A small self-supervised audio encoder (BEST-RQ), trained from scratch: layers 14.
Rows from block 3, named by matrix and row number. Rows with one number belong to one attention dimension. Each number is 128 + 24 x the weight over the matrix's rms, rounded and kept within 0 to 255. All counts start at 0.
# v: attention value (model.blocks.3.attn.v.weight, 256x256), inputs 0-85
# proj: attention output (model.blocks.3.attn.proj.weight, 256x256, transposed), outputs 0-85
v.179 [139 140 132 140 114 128 138 129  99 165 108 129 102 187 158 145 139 173 109 119 145 102 112 176 109 104 123 167  98  61  86 112 103 118 111 101 139 133 185 119 159 133 143 116 125  79 152 139 101 154 167 144 150 119 144 171 124  94 189 109 137 112 112 123 110 155 129 117  93 137 132 144  78 120 116 116 140 111 131  98 167 196 106 140 110 134]
proj.179 [143 114 101 166 168 126  96 143 159 158 148 125 139  68 157 115 161 129 100 146 151 138 132  77 167 137 119  86 143 194 170 146 170 154 123 166 106  67  97 150  91 179  89 121 111  96 138 122 128 119 110 140 103 109 106 119 113 140 146 107 126 128 139 144 107 131 142 137 183 109 137 166 172 149 134 127 107 185 127 113 120  92 166 116 192 150]
v.180 [119 151 128 142 153 126 157 147 103  88  92  92 116  92  88 134 119 109 111 118  98 121 124  83 138  79 155 128 132 160 107 127 136 149 156 121 145 120  98  97 130 150  87 101 120 121 116 107 111 116 107 127 151 117 166 150  95 144 122 167  90  91 174 105  90 117  94 144 107  94 153 141 153 123 138 163 136  92 121  94 196  95 110 124  86 131]
proj.180 [136 130 142 103  90 107 149  92 164 134 130 159 110 162  97 138 106 129 144 130 158 139 108 172 104 140 106 143 106  80 147 135 109 132 126 149 145 134 168 111 139 107 146 149 110 135 158 158 146 145 135 139 117 109 116 131 142 115 126 115 134 135 125 131 165 128 128 133 137 132 125  98 146 117  85 138 139  76 149 147  84 162 121 137 115 133]
v.181 [118 129 101 145 152 171 166 121 116 151  86 113 122  75 123 144 170 163 102 108 168  97 136 129 120 132 101 135 115 132 101  78  99 154 111 151 113 116 152 135 151 126 118 173 152 133 137  96 144 140 106 139 119 127 139 109 147 149 119 136 128 122 129 154 161 120 117 119 115 131 131 158 132 139  82 140  88 110 117 107 149 130 147 134  96 134]
proj.181 [124 140 144 131 109  71 115 143 130 114 134 146 126 150 107 151  86 159 140 146  71 151 101 135 136 162 121 104  81 114 172 159 138 155 172 126 107 144 126 106  80 144 158 104 123  83  83 105 119 114 137 123  84 125 115 140  96 118 121 155 137 109 104 127 111 201  81 137 178  91 148 129 116 122 191 124 131  79 168 132 134 127 100 120 142 131]
v.182 [137  79 122 103  66 112 169 104 131 114 158 155 105 111 155 148 105 124 146 159 155 117 121 140 105 127 128  68 114 109 134 125 103 138 109 133 137 130 118 123 131 130 124 168 105 114 144 146 134 127 187 155  85 145 119 119 135  93 113 105 134 145 115 135 111 130 118 131 136 108 135 149 117 143 114 132 134 109 114 100  97  85 132 125 171  97]
proj.182 [140 140 113 111 154 186 112  99 116 124 124 148 171 143 104 119 158 137 147 114 137 121 122  69 100 133 163 157 132 144 106 125 101 140 124 109 132 135 143 133 164 125 137 102 142 150 126 139 102 131  77 117 140 144 125 140 137 145 151 153 118 143 152 131 140  83 128 143 144 176  77 107 128 114  96  62 143 173 125  88 105 181 137 120  96 136]
v.183 [112 149 154  99  98 124 188 133 157  96 134 164 165 126  85 139 150 134 144 134 127  94 121 142 151 137  87 137 161 108 139 171 103 114 122 154 135  91  80 122  87 124 117  90 147 122  91 132 130 167 136  84 113  80 119 109 122 140  92 104 109 116 111 170 128 125 129 146 116 108 106 133  98 147 127 135 136 115 152 142 138 137 146 114 124 120]
proj.183 [157  92 106 158 122 172  46 170 108 129 141  51 160  93 204  90 120  90 109 118 188 136 172 166 105 136 133 138 141 188  76  87 152 112 126  65  63 110  98 154 103 109 140 172 134 160 133 108 134 126 126  91 139 199 132 125 145 103 123  89 123 171 146 139 101  88 187 158 105 126 113 147 142  60 139 154  98 238 107 125 118 124 119 103 130 123]
v.184 [150 140 131  68 121 146 109  79 140 135 108 139 147 101 129 142 150 157 134 154 143 163 116 148 112 106 103 136 163 128 129 135 126 138 142 130 144 105 134 146 132 123 160 153 161 108 153 103 141 112 118 114 117  82  84 143 115 134 152 122 130 151 119 152 155 130 147 105 164 132 143 148 136 143 107 137 155 142 140 137 102  99 126 106 131 157]
proj.184 [104 129 132 187 130 116 151 152 116  99 162  87  88 128 144 134 100 123 137  96  99 119 113 152 164 154 139 112  94 133 142 162 158 116 153 157  88 161 110 130  85 147 140 152  76 134 107 114  97 112 115 107 164 130 148 131 142 100  66 124 139 118  96 128  84 155 105 145 136 105 126 136  97 120 162 180  84 144 144 139 159 111 116 127 133  99]
v.185 [127  80 124 170  92 127 169 138 117 116  75 152 163  81 148 105 124 119 133 149 158 141 141 103 154 122  72 162 173 134 179 103 126 129 133 202 136 104 135 124 134 170 119 164 102 144 132 119 138 106 129  82 143 112 137 145 140 112 108 117 117 114 137 181 153 126 153 109  94 114 153 126 137 139  88 134 134 164 138 122 142 113 132 104 121 125]
proj.185 [145 170 143  84 107 145  98 147 102 163 138 123 130 162  91 114 110 132 141 114 125 112  88 147  97 159 214 137 113 125 111 137 155 135 107  35 117 149 130 107  79 133 143 179 138 109  79 104 128 126 132 150  83 127 103 106 116 112 201 158 178 118 143 119 156  89 126 113 100 136  73  93 138  95 174 101 107 120 126  78 131 114 116 103  96 119]
v.186 [112  99 128 135 104 140 123  83 129  99 149  83 131 165 152 171 154 139 137 133 130 142 120 134 100 126 150 112  84 134 115 127 127 109 146  90 142 101 180 129 121 113 111 125 125  73 142 136  90 141 161 129 139 114 126 193 159 139 164 139 163 141 139 155 130 169 115 108 138 157 144 139 115 129  80 157 163 111 157 153  99 116 114 108 152 110]
proj.186 [171 167 132 132 124  97 106 134 120 126 140 163 133 113  99 125 127 133 114 101 134 154 168 109 151 136  94 117 109 118 187 164 107 160 156 193 115 165 104 184 106 190 146 122 115  89 117 131 125 110 100 132 163 130 101 150  93  75  85 167  78 100 101 133 120 142  96 137 217  97 176 128 135 118 132 151 127 143 140  77 143 123 162  89 139 160]
v.187 [160 131 150  99  92 145 160  69 177 125 144 158 123 136  91 156 149 108 150 177 158 159  90 129  79 161  41  97 121  87 124  92 152 145 145 158 112 105 164 111 157 131 134 114 134 102 159 153 114 160 165 150 128  89  97 136 132 160 169 112 126 130  80 170 133 116 108 115 107 132 167  89  77 104 107 130 174 118 140 120  75 103  96  88 143 131]
proj.187 [143 139 133 151 147 170  59 126 118 119 140 110 160  91 165 130 117 141 110  68 156 134 128  85 147 150 169 133 136 155 119 155 104 140 117 134 151 148 148 105 120 152 149 128 116 112  91 122 120 101  83  91 143 167 131 117 124 110 111 165 133  78 155 129 120 112 112 137 177 146  92 120 168 123 117 132 109 200 150 106 163 138 185 132 130 135]
v.188 [ 76 117  82 163 177 115  87  87 134 134  95 112 120 124 133 136 102 122 131 135 127 151  85  85 123  96 147 132  92  83 134 105 129 147 154 114 120 135 120 141 150 110 135 121 163 124 151  93 152 139 105 160 160 161 123 146 148 154 145  96  95 138 192  99 147  65 112 122 130 164 106 100 115 138 164 114 127 144 119 130 140 130  99 188  88 166]
proj.188 [114 130 162 121  92 112 203 166 111 123 128 121 110 170 114 128 126 118 129 117  62 114 119 209 139 178 122 113 164 130 130 124 117 107 108 140 117 145 167 112 104 119 105 136 154 114  96 145 154 117 163 137  95  96 140 143 125 136 106 154 157  87  77 130 112 189 115  95 114  70 160 148 166 128 101 145 111  58 135 152 130 119 116  97 114 116]
v.189 [148 155 128 147 143  97  80 131 100 124 115 119 116 121 141  98 147 136 130  87  59 104 125 141 126 137 150 121 158 147 141 114 132 124 180 111 123 150 131 111 159 140 133 150  92 145 168 160 176 119  76 142 124 144 148 103 107 115 134 154 133 106 145 134 105 117 155 146 149  87  92 115 131 166 152 116 128 154 105 120 120  95 112  97 149 111]
proj.189 [112 113  92 132 163 135 163 119 127 138 135 143  99 156  97 151 139 140 151 146 143 101 101 104 126  74 128 119 111  89 124 121 128 136 100 176 183 134 135 130 158  88 115 123  97 174 154 126 106 109 153 153 172 139 138 137 153 163 101 103 128 172 113  99 122 142 137 113 125 167 142 149  96 146 116  87 158  84 151 148  97 121 134 201 120 119]
v.190 [158 145 139 181 153 149 142 146 145 141 124 121 135 119  97 116 115 119 135 105 137 144 156 122 135  93 155 117  99 121 141 144 125 122 118 145 147 139 100 105 133 177 126 110 122 113 100 102 102 129 131 116 152 149 143 147 111  97 130 146 133 128 119 160  94 135 164 110 120 136 109 102 130 168 125 120 110 168 145 143 136 132 123 135 132 120]
proj.190 [ 94 117 137 112 114 111 136 139 117 119 120 123 120 154 153 117 138 126 116 131 152 115 106 159 133 132 118 140 145 122 124  82 131 126 145 139 118  93 140 120 119 103 124 136 125 150 119 144 134 130 131 137 128  80  96 158 137 127 138 126 116 148 136 109 146 136 119 123 112  99 153 137 143 104 130 128 126 105 115 132 156 126 130 111 112 128]
v.191 [ 76 117 149 148 178 128 110 131 128 145 108  93  96 108  95 125 108 164 121 129 107  80 105 101 124 113 145 141  87  87  79 117 116 113  89 127 128 130  89 107 117 120 163 141 140  89 151 129 158 117 144 152 162 127 151 184 173 109 138 120 109 150 148 124 134 123 128 125 111 190 145 106 120 114 114 167 158 128  60 154 168 161 100 170 128 160]
proj.191 [154 151 128 175 105 124 155 130 108 128 158 165 136 161 149 146 143 109 138 101 105 128  94 154 123 172 120 128 146 135 173 147 130 137 155 119  87 113 196 125 123 162 105 124 160  81  99 126 132 144 116 139  64 105  95 122 105 158 136 131 145  63 116 126 132 182  83 157 176  80 159 123 175 147 118 164 113  96 147 154 120 111 147  92 113  93]
v.192 [153 146 145 142 117  88 135 170 171 154 158 116 111 192  86 126 108 159 130 142 141 119 113  81 133 101 131 127 132 105 141 132 106  67  89 128 126 108  89 129 162 113 109 155 165 118 143 103 132 125 112 102  94 164 129 187 187 131 169 151 141 110 142  99  90 182 108  88  93 159 137  95 143 101  92 120 131 118 156 164 153 117 133 148 156 136]
proj.192 [203  75 155 168 119 197 149 152  88  96  71 113 176  77 163 189  99  69 103 108 130 139 129 156 104 140 127 154  72 122 150 136 144 153 189 146 126 102 141 127  40 158 181 112 117  71 117 147 138 150 122 160 135 119 150 125 118 126  82 130 112  97 119 172  91  58 146 146 175  73 198 129 180 215 134 149 108 145 128 168 128  68 152 126  74 112]
v.193 [127  96  84 114 169 178 100 106 115 129 163 143 119  81 136 113 122 129 141  95  94  87 143 108 156 128 120 124 111 148 138 120 131 146 153 155 131 102 154 100  84  98  96  81 147 131 102 121 120 108 116 131  86 116 136 169  94 131  87 143 108 120 130 115 148 121 161 119 142  87 158 151 125 125 143 129 143 145 135 159 138  99 154 107 116 105]
proj.193 [ 98 167 119 118 141 102 128 157 151 139 120 121 137 140 150 126 143 141 101 153 140 117 118 178 146 110 108 142 144 127 115 141 124  65 115 130 145 136 118 156 149 149 167 144 152 150 158  90 137 163 124  90 162 163  99  69 151 160 154  91 150 157 105 121 165 140 105  84 119 152 102 137 103 117 117  95 113 128 161 131 106 130 134 165 104 148]
v.194 [100 154 148 121  98 140 100  89  90 113 165 147 140 114 147 156 110  82 125 156 114 150 147 111 166 117 116  94  84 121  76 114 132 147 157 163 132 129 116 124  96 161 116 140 128 140 148 132 160 132  92 100 153 117 158 142 175 133 107 125 137 147 123 125 148  88 118 140 145  99 101 127 180 147  80 140 161 115 144 144 112 110 137 136  99 138]
proj.194 [136 117 134 141 130 101 142 122 146 118 134 114 124 157 130 132  97 142 141 142 106 151 114 136 120 134 141 143 136 152 118 152 140 136 125 109 134 114 106 125  95 128 115 145 102  83  87 135 104 129 183 153 137 128 145 129 109 123 114 117 115 116 137 130 129 170 160 126 122 147 167 115  97 161 139 112 115 123 130 150 122 130 133 119 144 114]
v.195 [139 134 140 146 130 125 110 114 115 105 128  92  87 123 155 142 147 134 102 134  86 151 124 103 109 134 170  97 116 130 149 130 124  99 127 109 150 138 100 112  97 137 144  91 146 101 108 156 109 121 135  42 131 123 151 120 173  74 122 100 104 136 162 104 139 113 158 144 113 122 126 123 171 117 104 117 131 128 100 112 151 137 124 178 160 118]
proj.195 [129 115 132 133 164 133 147 144 144 134 107 140 158 144 134 118 125 156 132 145 151 120 144 125 129 107 126 145 122 147 102 130 175 141 127 135 121 124 167 143 147 110 110 134 113 137 164 116 113 121 121 144 122 122 124 137 114 156 139 140 111 115 100 162 121 146 102 104 167 130 117 129 118 155 152 130 143 116 111 116 129 135 116 101 121 110]
v.196 [138 167 162  87 136 153 182 116  96 168 101 132 132 151 157 128 140 162 138 134 151 115  95  85 142 157 133 107 117 116 166 134 148 106 137 111 122  98 142 138 159 119  75 154 107 173 127 120 138  98 142 163 155 147 105 133 111 134 109 163 107 132 140 101 116 126 134 133 120 151 106  92 138 144 118 139 134 144 114 112 113  85 133 125 143 147]
proj.196 [102 100 110 159 137 109  63 135 128  88 147 118 122 128 148 135 104 110 153 142 115 142 166 132 121  93  94 141 122 152 106 127 141 136 143 122 127 120 122 107  93  97 172 169 149 107 188 157 103 124 106 104 112  97 135  77 115 147 112  76 143 155 110 111 105 111 138 143  93 116 159 140  99 132 169 114 115 158 147 112 133 158 132 116 118 112]
v.197 [163  93 130  93  97 179 116 115 135 131 139 143 140  61 155 127 116 114 112  85 151 142 149  98 105 111 165 189 124 105 136 170 112 143 150 156 161 151 112  99 134 145 124 126 120 127  83 130 114  90 118 147 126 123 183 142  97 110  86 161 140 123 151 147 130  92 152 109 145 133 127 138 105 150 124 140 108  97 169  97  88  87 141 128 137 126]
proj.197 [ 85 147 153 124 150 101 138  80 164 168 138 109 119 159 117 114 128 140 141 135 112 130 108 150 141 121  74 119 121 134 126 135 125 108  89 106 112 125 119 124 134 133 103 118 123 125 160 136 161 141 173 160 138 139 112 104 168 138 137  95 160 154 125 102 128 141 127 139 127 164 118 157 127 117 134 106 138 107 113 131 148 144 129 135 132 119]
v.198 [125  77 139 155 120 130 165 106  99 108  76 101 113 137 159 146 134 106 129 106 135  97 122 110 104 137  98 133 107 151 144 123  99 102 123 109 124 173 140 134 176 135 139  95  64  98 158 117 142  78 129 109 121 158  93 136 138 105 136 111  91 120 150 110 140 164 117 136 113  92 156 168 138 171 119 134 170 140  37 111 137 171 150  82 190 125]
proj.198 [135 187  93  98 114 131 126 122 113 118 141 133 101 105  61 131 140 156 124 133 129 128  58 152 125 110 201 147 156 116 106 109 142 117 139 152  87 109 138 143 158 104 104 182 169 201 136 151  86 151 158 125 127 112 113 162 117 143 170 187 102 121 107 109 111 111 139 133 150 177 100 111  92 119 130  92 123  68 147 136 127 114 126 123 127 147]
v.199 [111 159 120 133 133 130 153 114 122 110 116 154 136  99 142 121 112 146 133 140 147 132 116 116  87 122 177 120 118  81 124 133 140 103 114 139 161 126 157 140 135 133 136 118 155 123 144 145 144  89 158 139 128 151 121 110 154 140 137 152 118 121 104  82  94 129  96 134 135 134 148 153 165 136  76 108  74 113 118 125 128 126 155 106 110 114]
proj.199 [144  94 127 134 122 124 117 116 137 133 131  76 150 133 125 141 120  95 127 104 108 135 143 124 143 107 157 147 141 145 127 133 141 130 149 125 108 129 101 120 142 133 120 129 115 117 119 105 115 163 113 127  92 127 115 112 137 116 119 136 117 159 134 150 118 122 131 135 134 121 130  96  93 184 141 148 158 151 121 145 132 139 116 112 157 128]
v.200 [126 102 107 189 145  70 129 104 113 131 141 115 106 175 157 114 109 156 165 177 108 111 122 162 138 139 106 127 133 168 117 124 146  73  94 114 105 151 148 129  99 115 119 129 146 120 150 156 153 186 123 107 116 107 122 132 110 145 122 136 130 137 137 158 146 183 146 120  92  96 124 149 111 154 113 111 164 187 131 160 210 130 125 163 122 125]
proj.200 [188 156 131 123 134 181 126 168 154 116 105 146 136 115 138 120 167 164 108 117 136 110 114  88 118 156 148 144 132  84 158  73 113 121 154 158 141 111 155 116 132 120 149 112 139 131  96 125  98  76 143 150 118 119 124 194 104 117 149 152 153 107 111 160 156 168  88 144 174 135 110 117 148  61 144 142 169 122 137 120 113 131  88  95 128 102]
v.201 [106 134 139 152 111 132 160 150 125 138 132  90 112 127 117 140 123  87 110 133 118 115 124  97 109 103 120 130 118 167 141  92 102 101 122  98 150  99 152 117 152 154 124 160 166 143 178 157 114 108 125 108 163 101 117 123 187 109 150 110 142 157 187 104 117 132  86 113 118 129 132 134 120 135  35 149 124 110 136 110 146 141  73 162 111 133]
proj.201 [179 126 131 154 116 146 138 141 102 118  82 129 124 114 124 162 119 142 110 130 131 165  92 154 151 150 192 161  64  68 130 115 112 138 143 165 111 132 164 107  70 158 148 123  98 108 117 126 123 154 147 167 135 158 138 165 119 118 142 147 130  46 103 171  94 121 150 174 137  96 134 107 154 205 145 139 117  89 132 158 120  35 152 111 102 146]
v.202 [ 92 133  87 130 121 145 148 112 105 101 119 108 133  71 168 138 140  97  91 140 145 131 129 123 172 143 174 149 134 150 128 158 127 133 165 182 122 166 122 143 127 130 135 132  93 102  86  96 160 128 141  97 120 138 137 143 105 105 137 168 126 119 143 125  96 145 173 134 114 118 154 126 125 119 143 138 114 159 145 104 122  96 131  90 136 112]
proj.202 [150 166 164 107 126 128 121 125 178 160 146 122 100 139 101 126 136 151 150 119 117 132 113 121 126  97 123  96 112  99 134  94 131 128 108  80 107 142 118 165 174 123 103 125 144 160 159 149 111 140 136 143 123 116 110 124 136 142 121 109 101 125  96  96 172 135 146 112 139 137 101 144 107 123 116 122 143 116 126 107 116 140  98 147 127 165]
v.203 [153 121 133 129 126 121 114 102 140 147 121 114  85 120 151 165 130 128 132 103 145 106 120 106 133 146 148 111 144 143 131 148 163 150 145 155 125 157 139 119 128 158 114 116 155 180 112 114 130 101 139 164 168 141 111  89 129 111 128  93 103  92 119 158 148  79 128 112 115 106 167 165 110 101 114 125 118  72 161 137 103 117 139 122 134 131]
proj.203 [126 147 134 138 128 123 116 143 126 131 113 144 136 116  99  93 134 158 104 128  78 142 113 127 115 158 111 116 157 100 144 101 138 117 101  95 135 101 126 135 150  99 126 128 105 107 149 140 123  98 122  83 114  83 127 145  93 142 158 121 151 164 115 104 162 182 140 115 151 138  98 128 132 151 179 118 161 171 102 113 118 122 133 116 148 136]
v.204 [135 122 134 142 116 124 106 149 131 152 144 132 127  93 165 168 121 136 125 124 141 186 130 111 107 134 147  82 116 149 135 129 134 117 109 125 135 119 137 112 122 130 111 106 159 136 152 121 108 128 147 115 155 151 146 122 127  91 138 102 154 132 118 131  89 108 119 119 122 104 122 135 139 120 102  87 124 153 109 137  99 127 154 141 140 129]
proj.204 [146 133 150 140 130 142 118 122 122 131 126 138 130 125 120 111 153 134 110 149 124 105 113 142 167 125 141 167 137 120 105 124 153 119 124 136 118 140 132 140 144 118 126 150 114 132 136  92 108 106 115 117 132 142 136 128 146 148 103 142 100 119 126 131 141 122 132 144 126 141 131 118 101 132 129 145 134 118 128 126 130 124 117 122 126 113]
v.205 [124  96 148 126 136 155 150  71 107  96 128 123 111  70 135 119 163 105 152 147 141 140 114 143 124 117 127 136 102 138 112 117 129 109 153 152 134 149 128 130 131 117 157 120 141 140 152 148 121 150 147 149 131 121 112 126 133 158 145 100 137  92 106 134 115 146 148 122  99 138 160 168 129 159 108 130 157 104  98 133 139 125 154 136 121 145]
proj.205 [132 138  89  98 124  83 106 158 154 143 155 140 132 143 109 137 137 158 119 114 130 110 157 116 129 103 151 150 163 119 124 100 149 137 119 117 126 113 116 139 193 116  70 149 110 156 120 110  75 105 113  96 133 133 100 105 109 107 158 130  96 140 120 104 154 118 127 136 110 148 117 115  97 101 178 126 132 129 111 114 149 152 121  86 175 119]
v.206 [107 146 110 112 167  99 153 137 160 111 162  90 102 140 122 156 145 166 135 113 161 157  93 139 106 126 129 123 157 141 162 115 151 123 120 139 117 127 168 119 101 124 120 165 151 158 164 141 134 171 152 165 141 153 123 115 135 133 134 121 132 140 143 144  96 150  44 128 127 140 152 135 123 112 134  98 149 118 154 102 130 148 112 151 154 136]
proj.206 [152 132 155 172  90 162 136 132  97 147 100 150 109 121 125 112 173 129  99 144  97 130 129  97 142 154 145 128 151  72 112 124 133 138 109 141  99 181 124 102 129 142 133  88 123 115  88 132 100 101 116 113 137  67 134 170 111 123 137 136 139 113 116 161 131 132 163 113 145 112 116 136 152 130 149 146 119 165 110 123 125 107 104 100 110 128]
v.207 [ 99 119 133 150 152  98 136 200 139 131 155 160 152 190 107 147  67 164 113 168 108 170 127 147 111 103 121 125 129 115 133 156 132 136 112 104 136  99  63 141  77 116 137 143 159 115 168 169 108 143 155 130 137 126  93 112 107 130 150 126 132 116 109  89 138 149 150 185 144 130  86 148 167 119 154 127  95 142 132 192 158 146 115 159 107 150]
proj.207 [154 139  58 117 127 116 107 109 114 148  77 101 132 126 135 115 162 138 144 132 163 120 109 141 100 127 113 123 173 143 122 137 106 138 166 124 128 123 132 121 127 144 116  92 118 145 103  85 155 113 104 103 117 113 116 175 114 101 106 126  83 147 160 137 134 120 105 121 111 114 174 120 108 132 121 120 147 134 185 114 113 106 156 129 122 105]
v.208 [118  71  89 147 125  72 157 119 124  85 136 155 150 114  55 135 137 137  91 125 136 121 144 169 154  99 164 140 162 164 135 129 100 108 115 112 130 158 137 116 114 135 152 150 130 133 115 148 157 170 172 146 159 144 196 115 105  98 154  45 140  83 156 120 127 117 114 124 130 151 127 142 119 135 124 101  85  95 138 152 144 131 163 170 109 170]
proj.208 [162 166 134 134  91 145 133 102 136 165 149 130  86 169 145 135 108 139 133 135  97 128 103 131 137 170 142 123 128 120 134  91 104 136 132 146 157 148 109 151 138 135  91  84 133 148 133 125 120  85 120 143 114 138  66 155 144 160 124 189 136 144 104 158 148 173 124 120 139 131 132 153 171 109 108 128 168 116 128  96 131 105 110 111 121 116]
v.209 [106 109 122 124 145 141 140  81  74  93  99 122 191  89 174  69  68  92  97  67 148  77 155 141 111  73 178 141 110 190 100 134 112 144 153 167 108 125 119 121  85 103 109 118 133 128 115 107 127 118 151 101 156 127 144  74  94 110 134 125 127  61 140 132 130 124 149 128 133 107 123 111 121 101 135 132 106 128 113 158 137 105 159 124 102 111]
proj.209 [150 160 109 127 120 110 129 139 185 178 146 153  68 158  93 169 184 201 157 168 156 153  83 157 176 119 139 137 157 118  97  87 149 129 107 116 118 165 163 137 208 134  97 141 133 175 128 160 106 147 140 135 110 138  73 147 125 138 196 124  52 160 114 103 165 151 124 122 166 163 106 164 110 169 140 121 135  97 129 105 144 134 113 131 141 145]
v.210 [117 124 117 135 155 112 143 117 133 127 159 121 101 186 120 137 108 120 141 170  78  89 112 116 128 134  75 113 130 140 124 150 137 142  93 109 124 105 106 142 151 143 118 132 110  85 141  80  95 110 145 138  97 144 105 134 147 151 148  90 116 153 163 106 117 109 120 123 160 132 150  91 124 162 126 147 110 156 102 138 120 138 100 119 152 149]
proj.210 [130 144 143 111 130 149 130 149  80 132 114 140 119  90 126 144 127 125 135 129 155 140 143 116 135 149 171 146 119  98 135 136 127 128 157 143 108 155 137 150 117 106 143 157 120 143 112 164 162 120 122 155 164 121 163 129 145 124 137 154 150  92 126 144 113 136 154 120 129 105 131 132 144 148 134 139 143 110 171 146 111 117 125 131 108 161]
v.211 [121 170 141 118 125 105 159 108  86  76 108 131 116 116 180 110 132 105 132 143 149 143 116 149 130 109 165  97 137  85 161 144 127 126 117 166 143 165  83 136 104 138 111 163  90 149 117 154 143 105 146 129 154 142 117 161  88 130 126 137 138 134 136  82  96 135 138 114 122 119 102 143 145 114 127 129 146 153 129 149 123 125 168  83 134  94]
proj.211 [137 105 106 107 115  98  62 121 156 171 152 101 138 158 115 134 120 152 130 113 114 131 138 121 120  67 117 120 149 166  99 131 119 136 109  53 122  99 121 116 189 115  95 138 121 160 165 152  91 140 118 112 141 127  98  79 135 130 144 138 122 178 152  97 129 120 152 118  84 158 151 105  91 131 149 102 122 119  95 101 124 139 138 128 146 160]
v.212 [145 121 131 151 100 154 151 122  93 108 136 131 144  90 137 130 129 109  92 114 120 150 139 147 139 107 126 151 144 117 152 130 127 100 109 113 163 113  98 145 150 143 140 130 148  74 118 135 139 127 157  69 132 101 140 160 108 120  78 120 123 128 104 138 118 138 105 141 167 133 133 135 122 141 126  94 140  95 118 116 146 152 130 150 108 122]
proj.212 [ 92 120 125 122 140 107 151 103 142 115 151  94 127 146 141 133  95 127 134 141 128 120 120 132 130 154 118 110 104 120 121 153 125 133 144 144  95 164 135 117  89 130 113 149 117 127 114 143 141 136 132 158 138 146 140 132 161 149 154 142 134 141 140 131 151 144 160 143 103 124 129 151 146 131 102 144 117 131 153 152 123  99 135 149 110 134]
v.213 [141  85 122 142 142  93 138 112  82 135 114 108 123  92 126 114 146 126 131 124 129 117 107 135  94 145 124  97 105 115 112 129 151 110 162  79 124 124 142 119 140 120 101 138 124 104  97 146 136  99 137 150 111 117 153 182 131 142 143  99 136 119 153 132 112 110  81 132 150 130 119 143  87  99 124  77 130  78 131 110 127 185 106 179 104 143]
proj.213 [144 176 147 125 105 148 142 130 136 131 135 152  68 132  97 127 138 148 132 131  95 144  78 139 136 150 169 143 149 104 146  93 118 117  78 204  94 181 150 126 138 152 125 120 136 133 121 156 107 100 161 142 123 122 118 158 135 123 159 160 122 106 104 157 151 182 127  93 170 145 109 160 170 147 130 130 149 130 131 153 121 100 114 110 145  85]
v.214 [101 109 129 102 116 147 102 144 118 130 153  97 163 143 140 124 160 107 145 179 150 151 120 108 115 128 111 121 150 148 139 144 123 151 162 152 126 156 114 124 153 151 114 134 100 107 133 153 153 154 129 123 113 139 136 150 129 152  70 124 165 146 126 136  99 107 101 154 134 146 133 103 100 116 133 102 135 129 104 139 114 158  83 124 144 137]
proj.214 [100 166 129 157 158 135 132 106 123 101 128 151  99 130 140 146  96 136  97  95 120 123 121 125 125 172  90 151 116  95 120 123 138 118 106 118 117 135 152 140  71 118 139 109 138  94 115 152 132 104 152 158 160  87 129 158 112  82 107 123 148 121 117 140 190 161 115 124 134 116 125 163 145 113 129 110 120 122 142 121 133 140 157 134 109  86]
v.215 [137 143 134 142  92 138 131  94  92 158 121 113 138 123 181  98 121  21 171 144 111  99 117 118 142 111 107 142 123 173 134 106 137 122 149 153 160  97 115 137 153 114  91 135  63 152 113 111 129 137 122 146 154 135 111  79 134 151 104 170 112 110 151 109 107  89 141 143 115 167  98  89 149 133 125 146 100 154  88  58 124 115 126  86 123 147]
proj.215 [146 137  98  80 129 112 129 155 156 115 142 151  93  89  99 138 127 166 133 111 157 167 110 170 117  93 161 179 110 128 117 148 107 158 159 121 123 159 177 168 159 121  71 144 125 141 115 161  91 144 140 128 121 128 124 108 121  87 137 110  90 117 125 115 107  96 157 126 113 115 140 137 110 171  81 108 124  88 171 149 152 129 146 133 158 149]
v.216 [138 148 164  83 164 114 144 133 115 135 116 138  88 157 160  95  72 165 123 117  97 128 153 145 153  95 137 132  96 107 160 150  94 104 115 118 171 141 141  97 165 129 104 120 135 166 139 126  58 134 118 145 109 149 136 135 163 127 146 123 129 100 140 132 115 176 135 152  80 170 138 129 127 123 144 148 107 127 162 124 133 137 134 181 141 112]
proj.216 [100  96  78 143 157 100  99 145 139 123 122 103 136 113 139 150 126  95 117 103 147 127 153 130 114  81 126 112 129 144  94 129 172 158 117 119 120  93 139 123 113  92 133 133 105 140 136 138 157 151 110 100 163 169 113 100 147 135 127  92 139 171 121 105 105  74 144 133 135  95 119 104 120 140 130 138 100 129  97 138 146 128 141  87 127 134]
v.217 [120 148 147 120 136  83 127  93 109  96  96 117 135  94 171 139 135 124  91 148 171 138 151  93 119 123  96  83  79 117 121 118  91 131 171 155 148 112 146 159 133  52  94 150  59  84 141 161 126 152 150  89 167 151 106 148 167 115 128 119 120 146 188 124 105 128  93  98 114 150 133 107 129 130 141 135 121 173 100 104 102 139 141 124 163 115]
proj.217 [167 139 146 136  99 122 129 118 103 119 143 133  88 174  67 147 104 132 152 120  91 163 101 143 132 114 174 156 146 108  81 120 128 156 119 134  97 159 128 109 155 173 114 118 131 167 149 143  95 129 155 165 118 125 139 147  93 122 151 168  94 108 103 133  97 123 156 145 139 111 123 154 108 203 100 131 110  61 137 149 147  77 120  89 114 152]
v.218 [118 124 130 126 133 131 136 118 115 157 124 115 149 127 114 112 125 113 123 114 133 124 142 114 103 116 132 141  98 122 124 131 158 120 132 113 139  96 179  89  94 129 118 158 140 122 157 140 124 122 112 128  96 112 127 106 114  94 139 101 134 151 147 121 110 154 105 112 110  99 148 114 129 165 123 140 151 172 168 149  92 158 143  78 124 160]
proj.218 [136 159 124 144 109 153 120 111 138 116 118 125  77 139 127 141 121 109 133 139 116 148 124 147 145 122 140 109 135 108 110 139 119 140 135 148 128 177 112 172 154 143 146 112 121 136 136 142 113 135 128 155 137 121  99 160 146 126 134 134 130  89  81 137 103 147 126 153 140 142 112 124 108 118 101 111 118  91 103 108 135  99 118 154 138 142]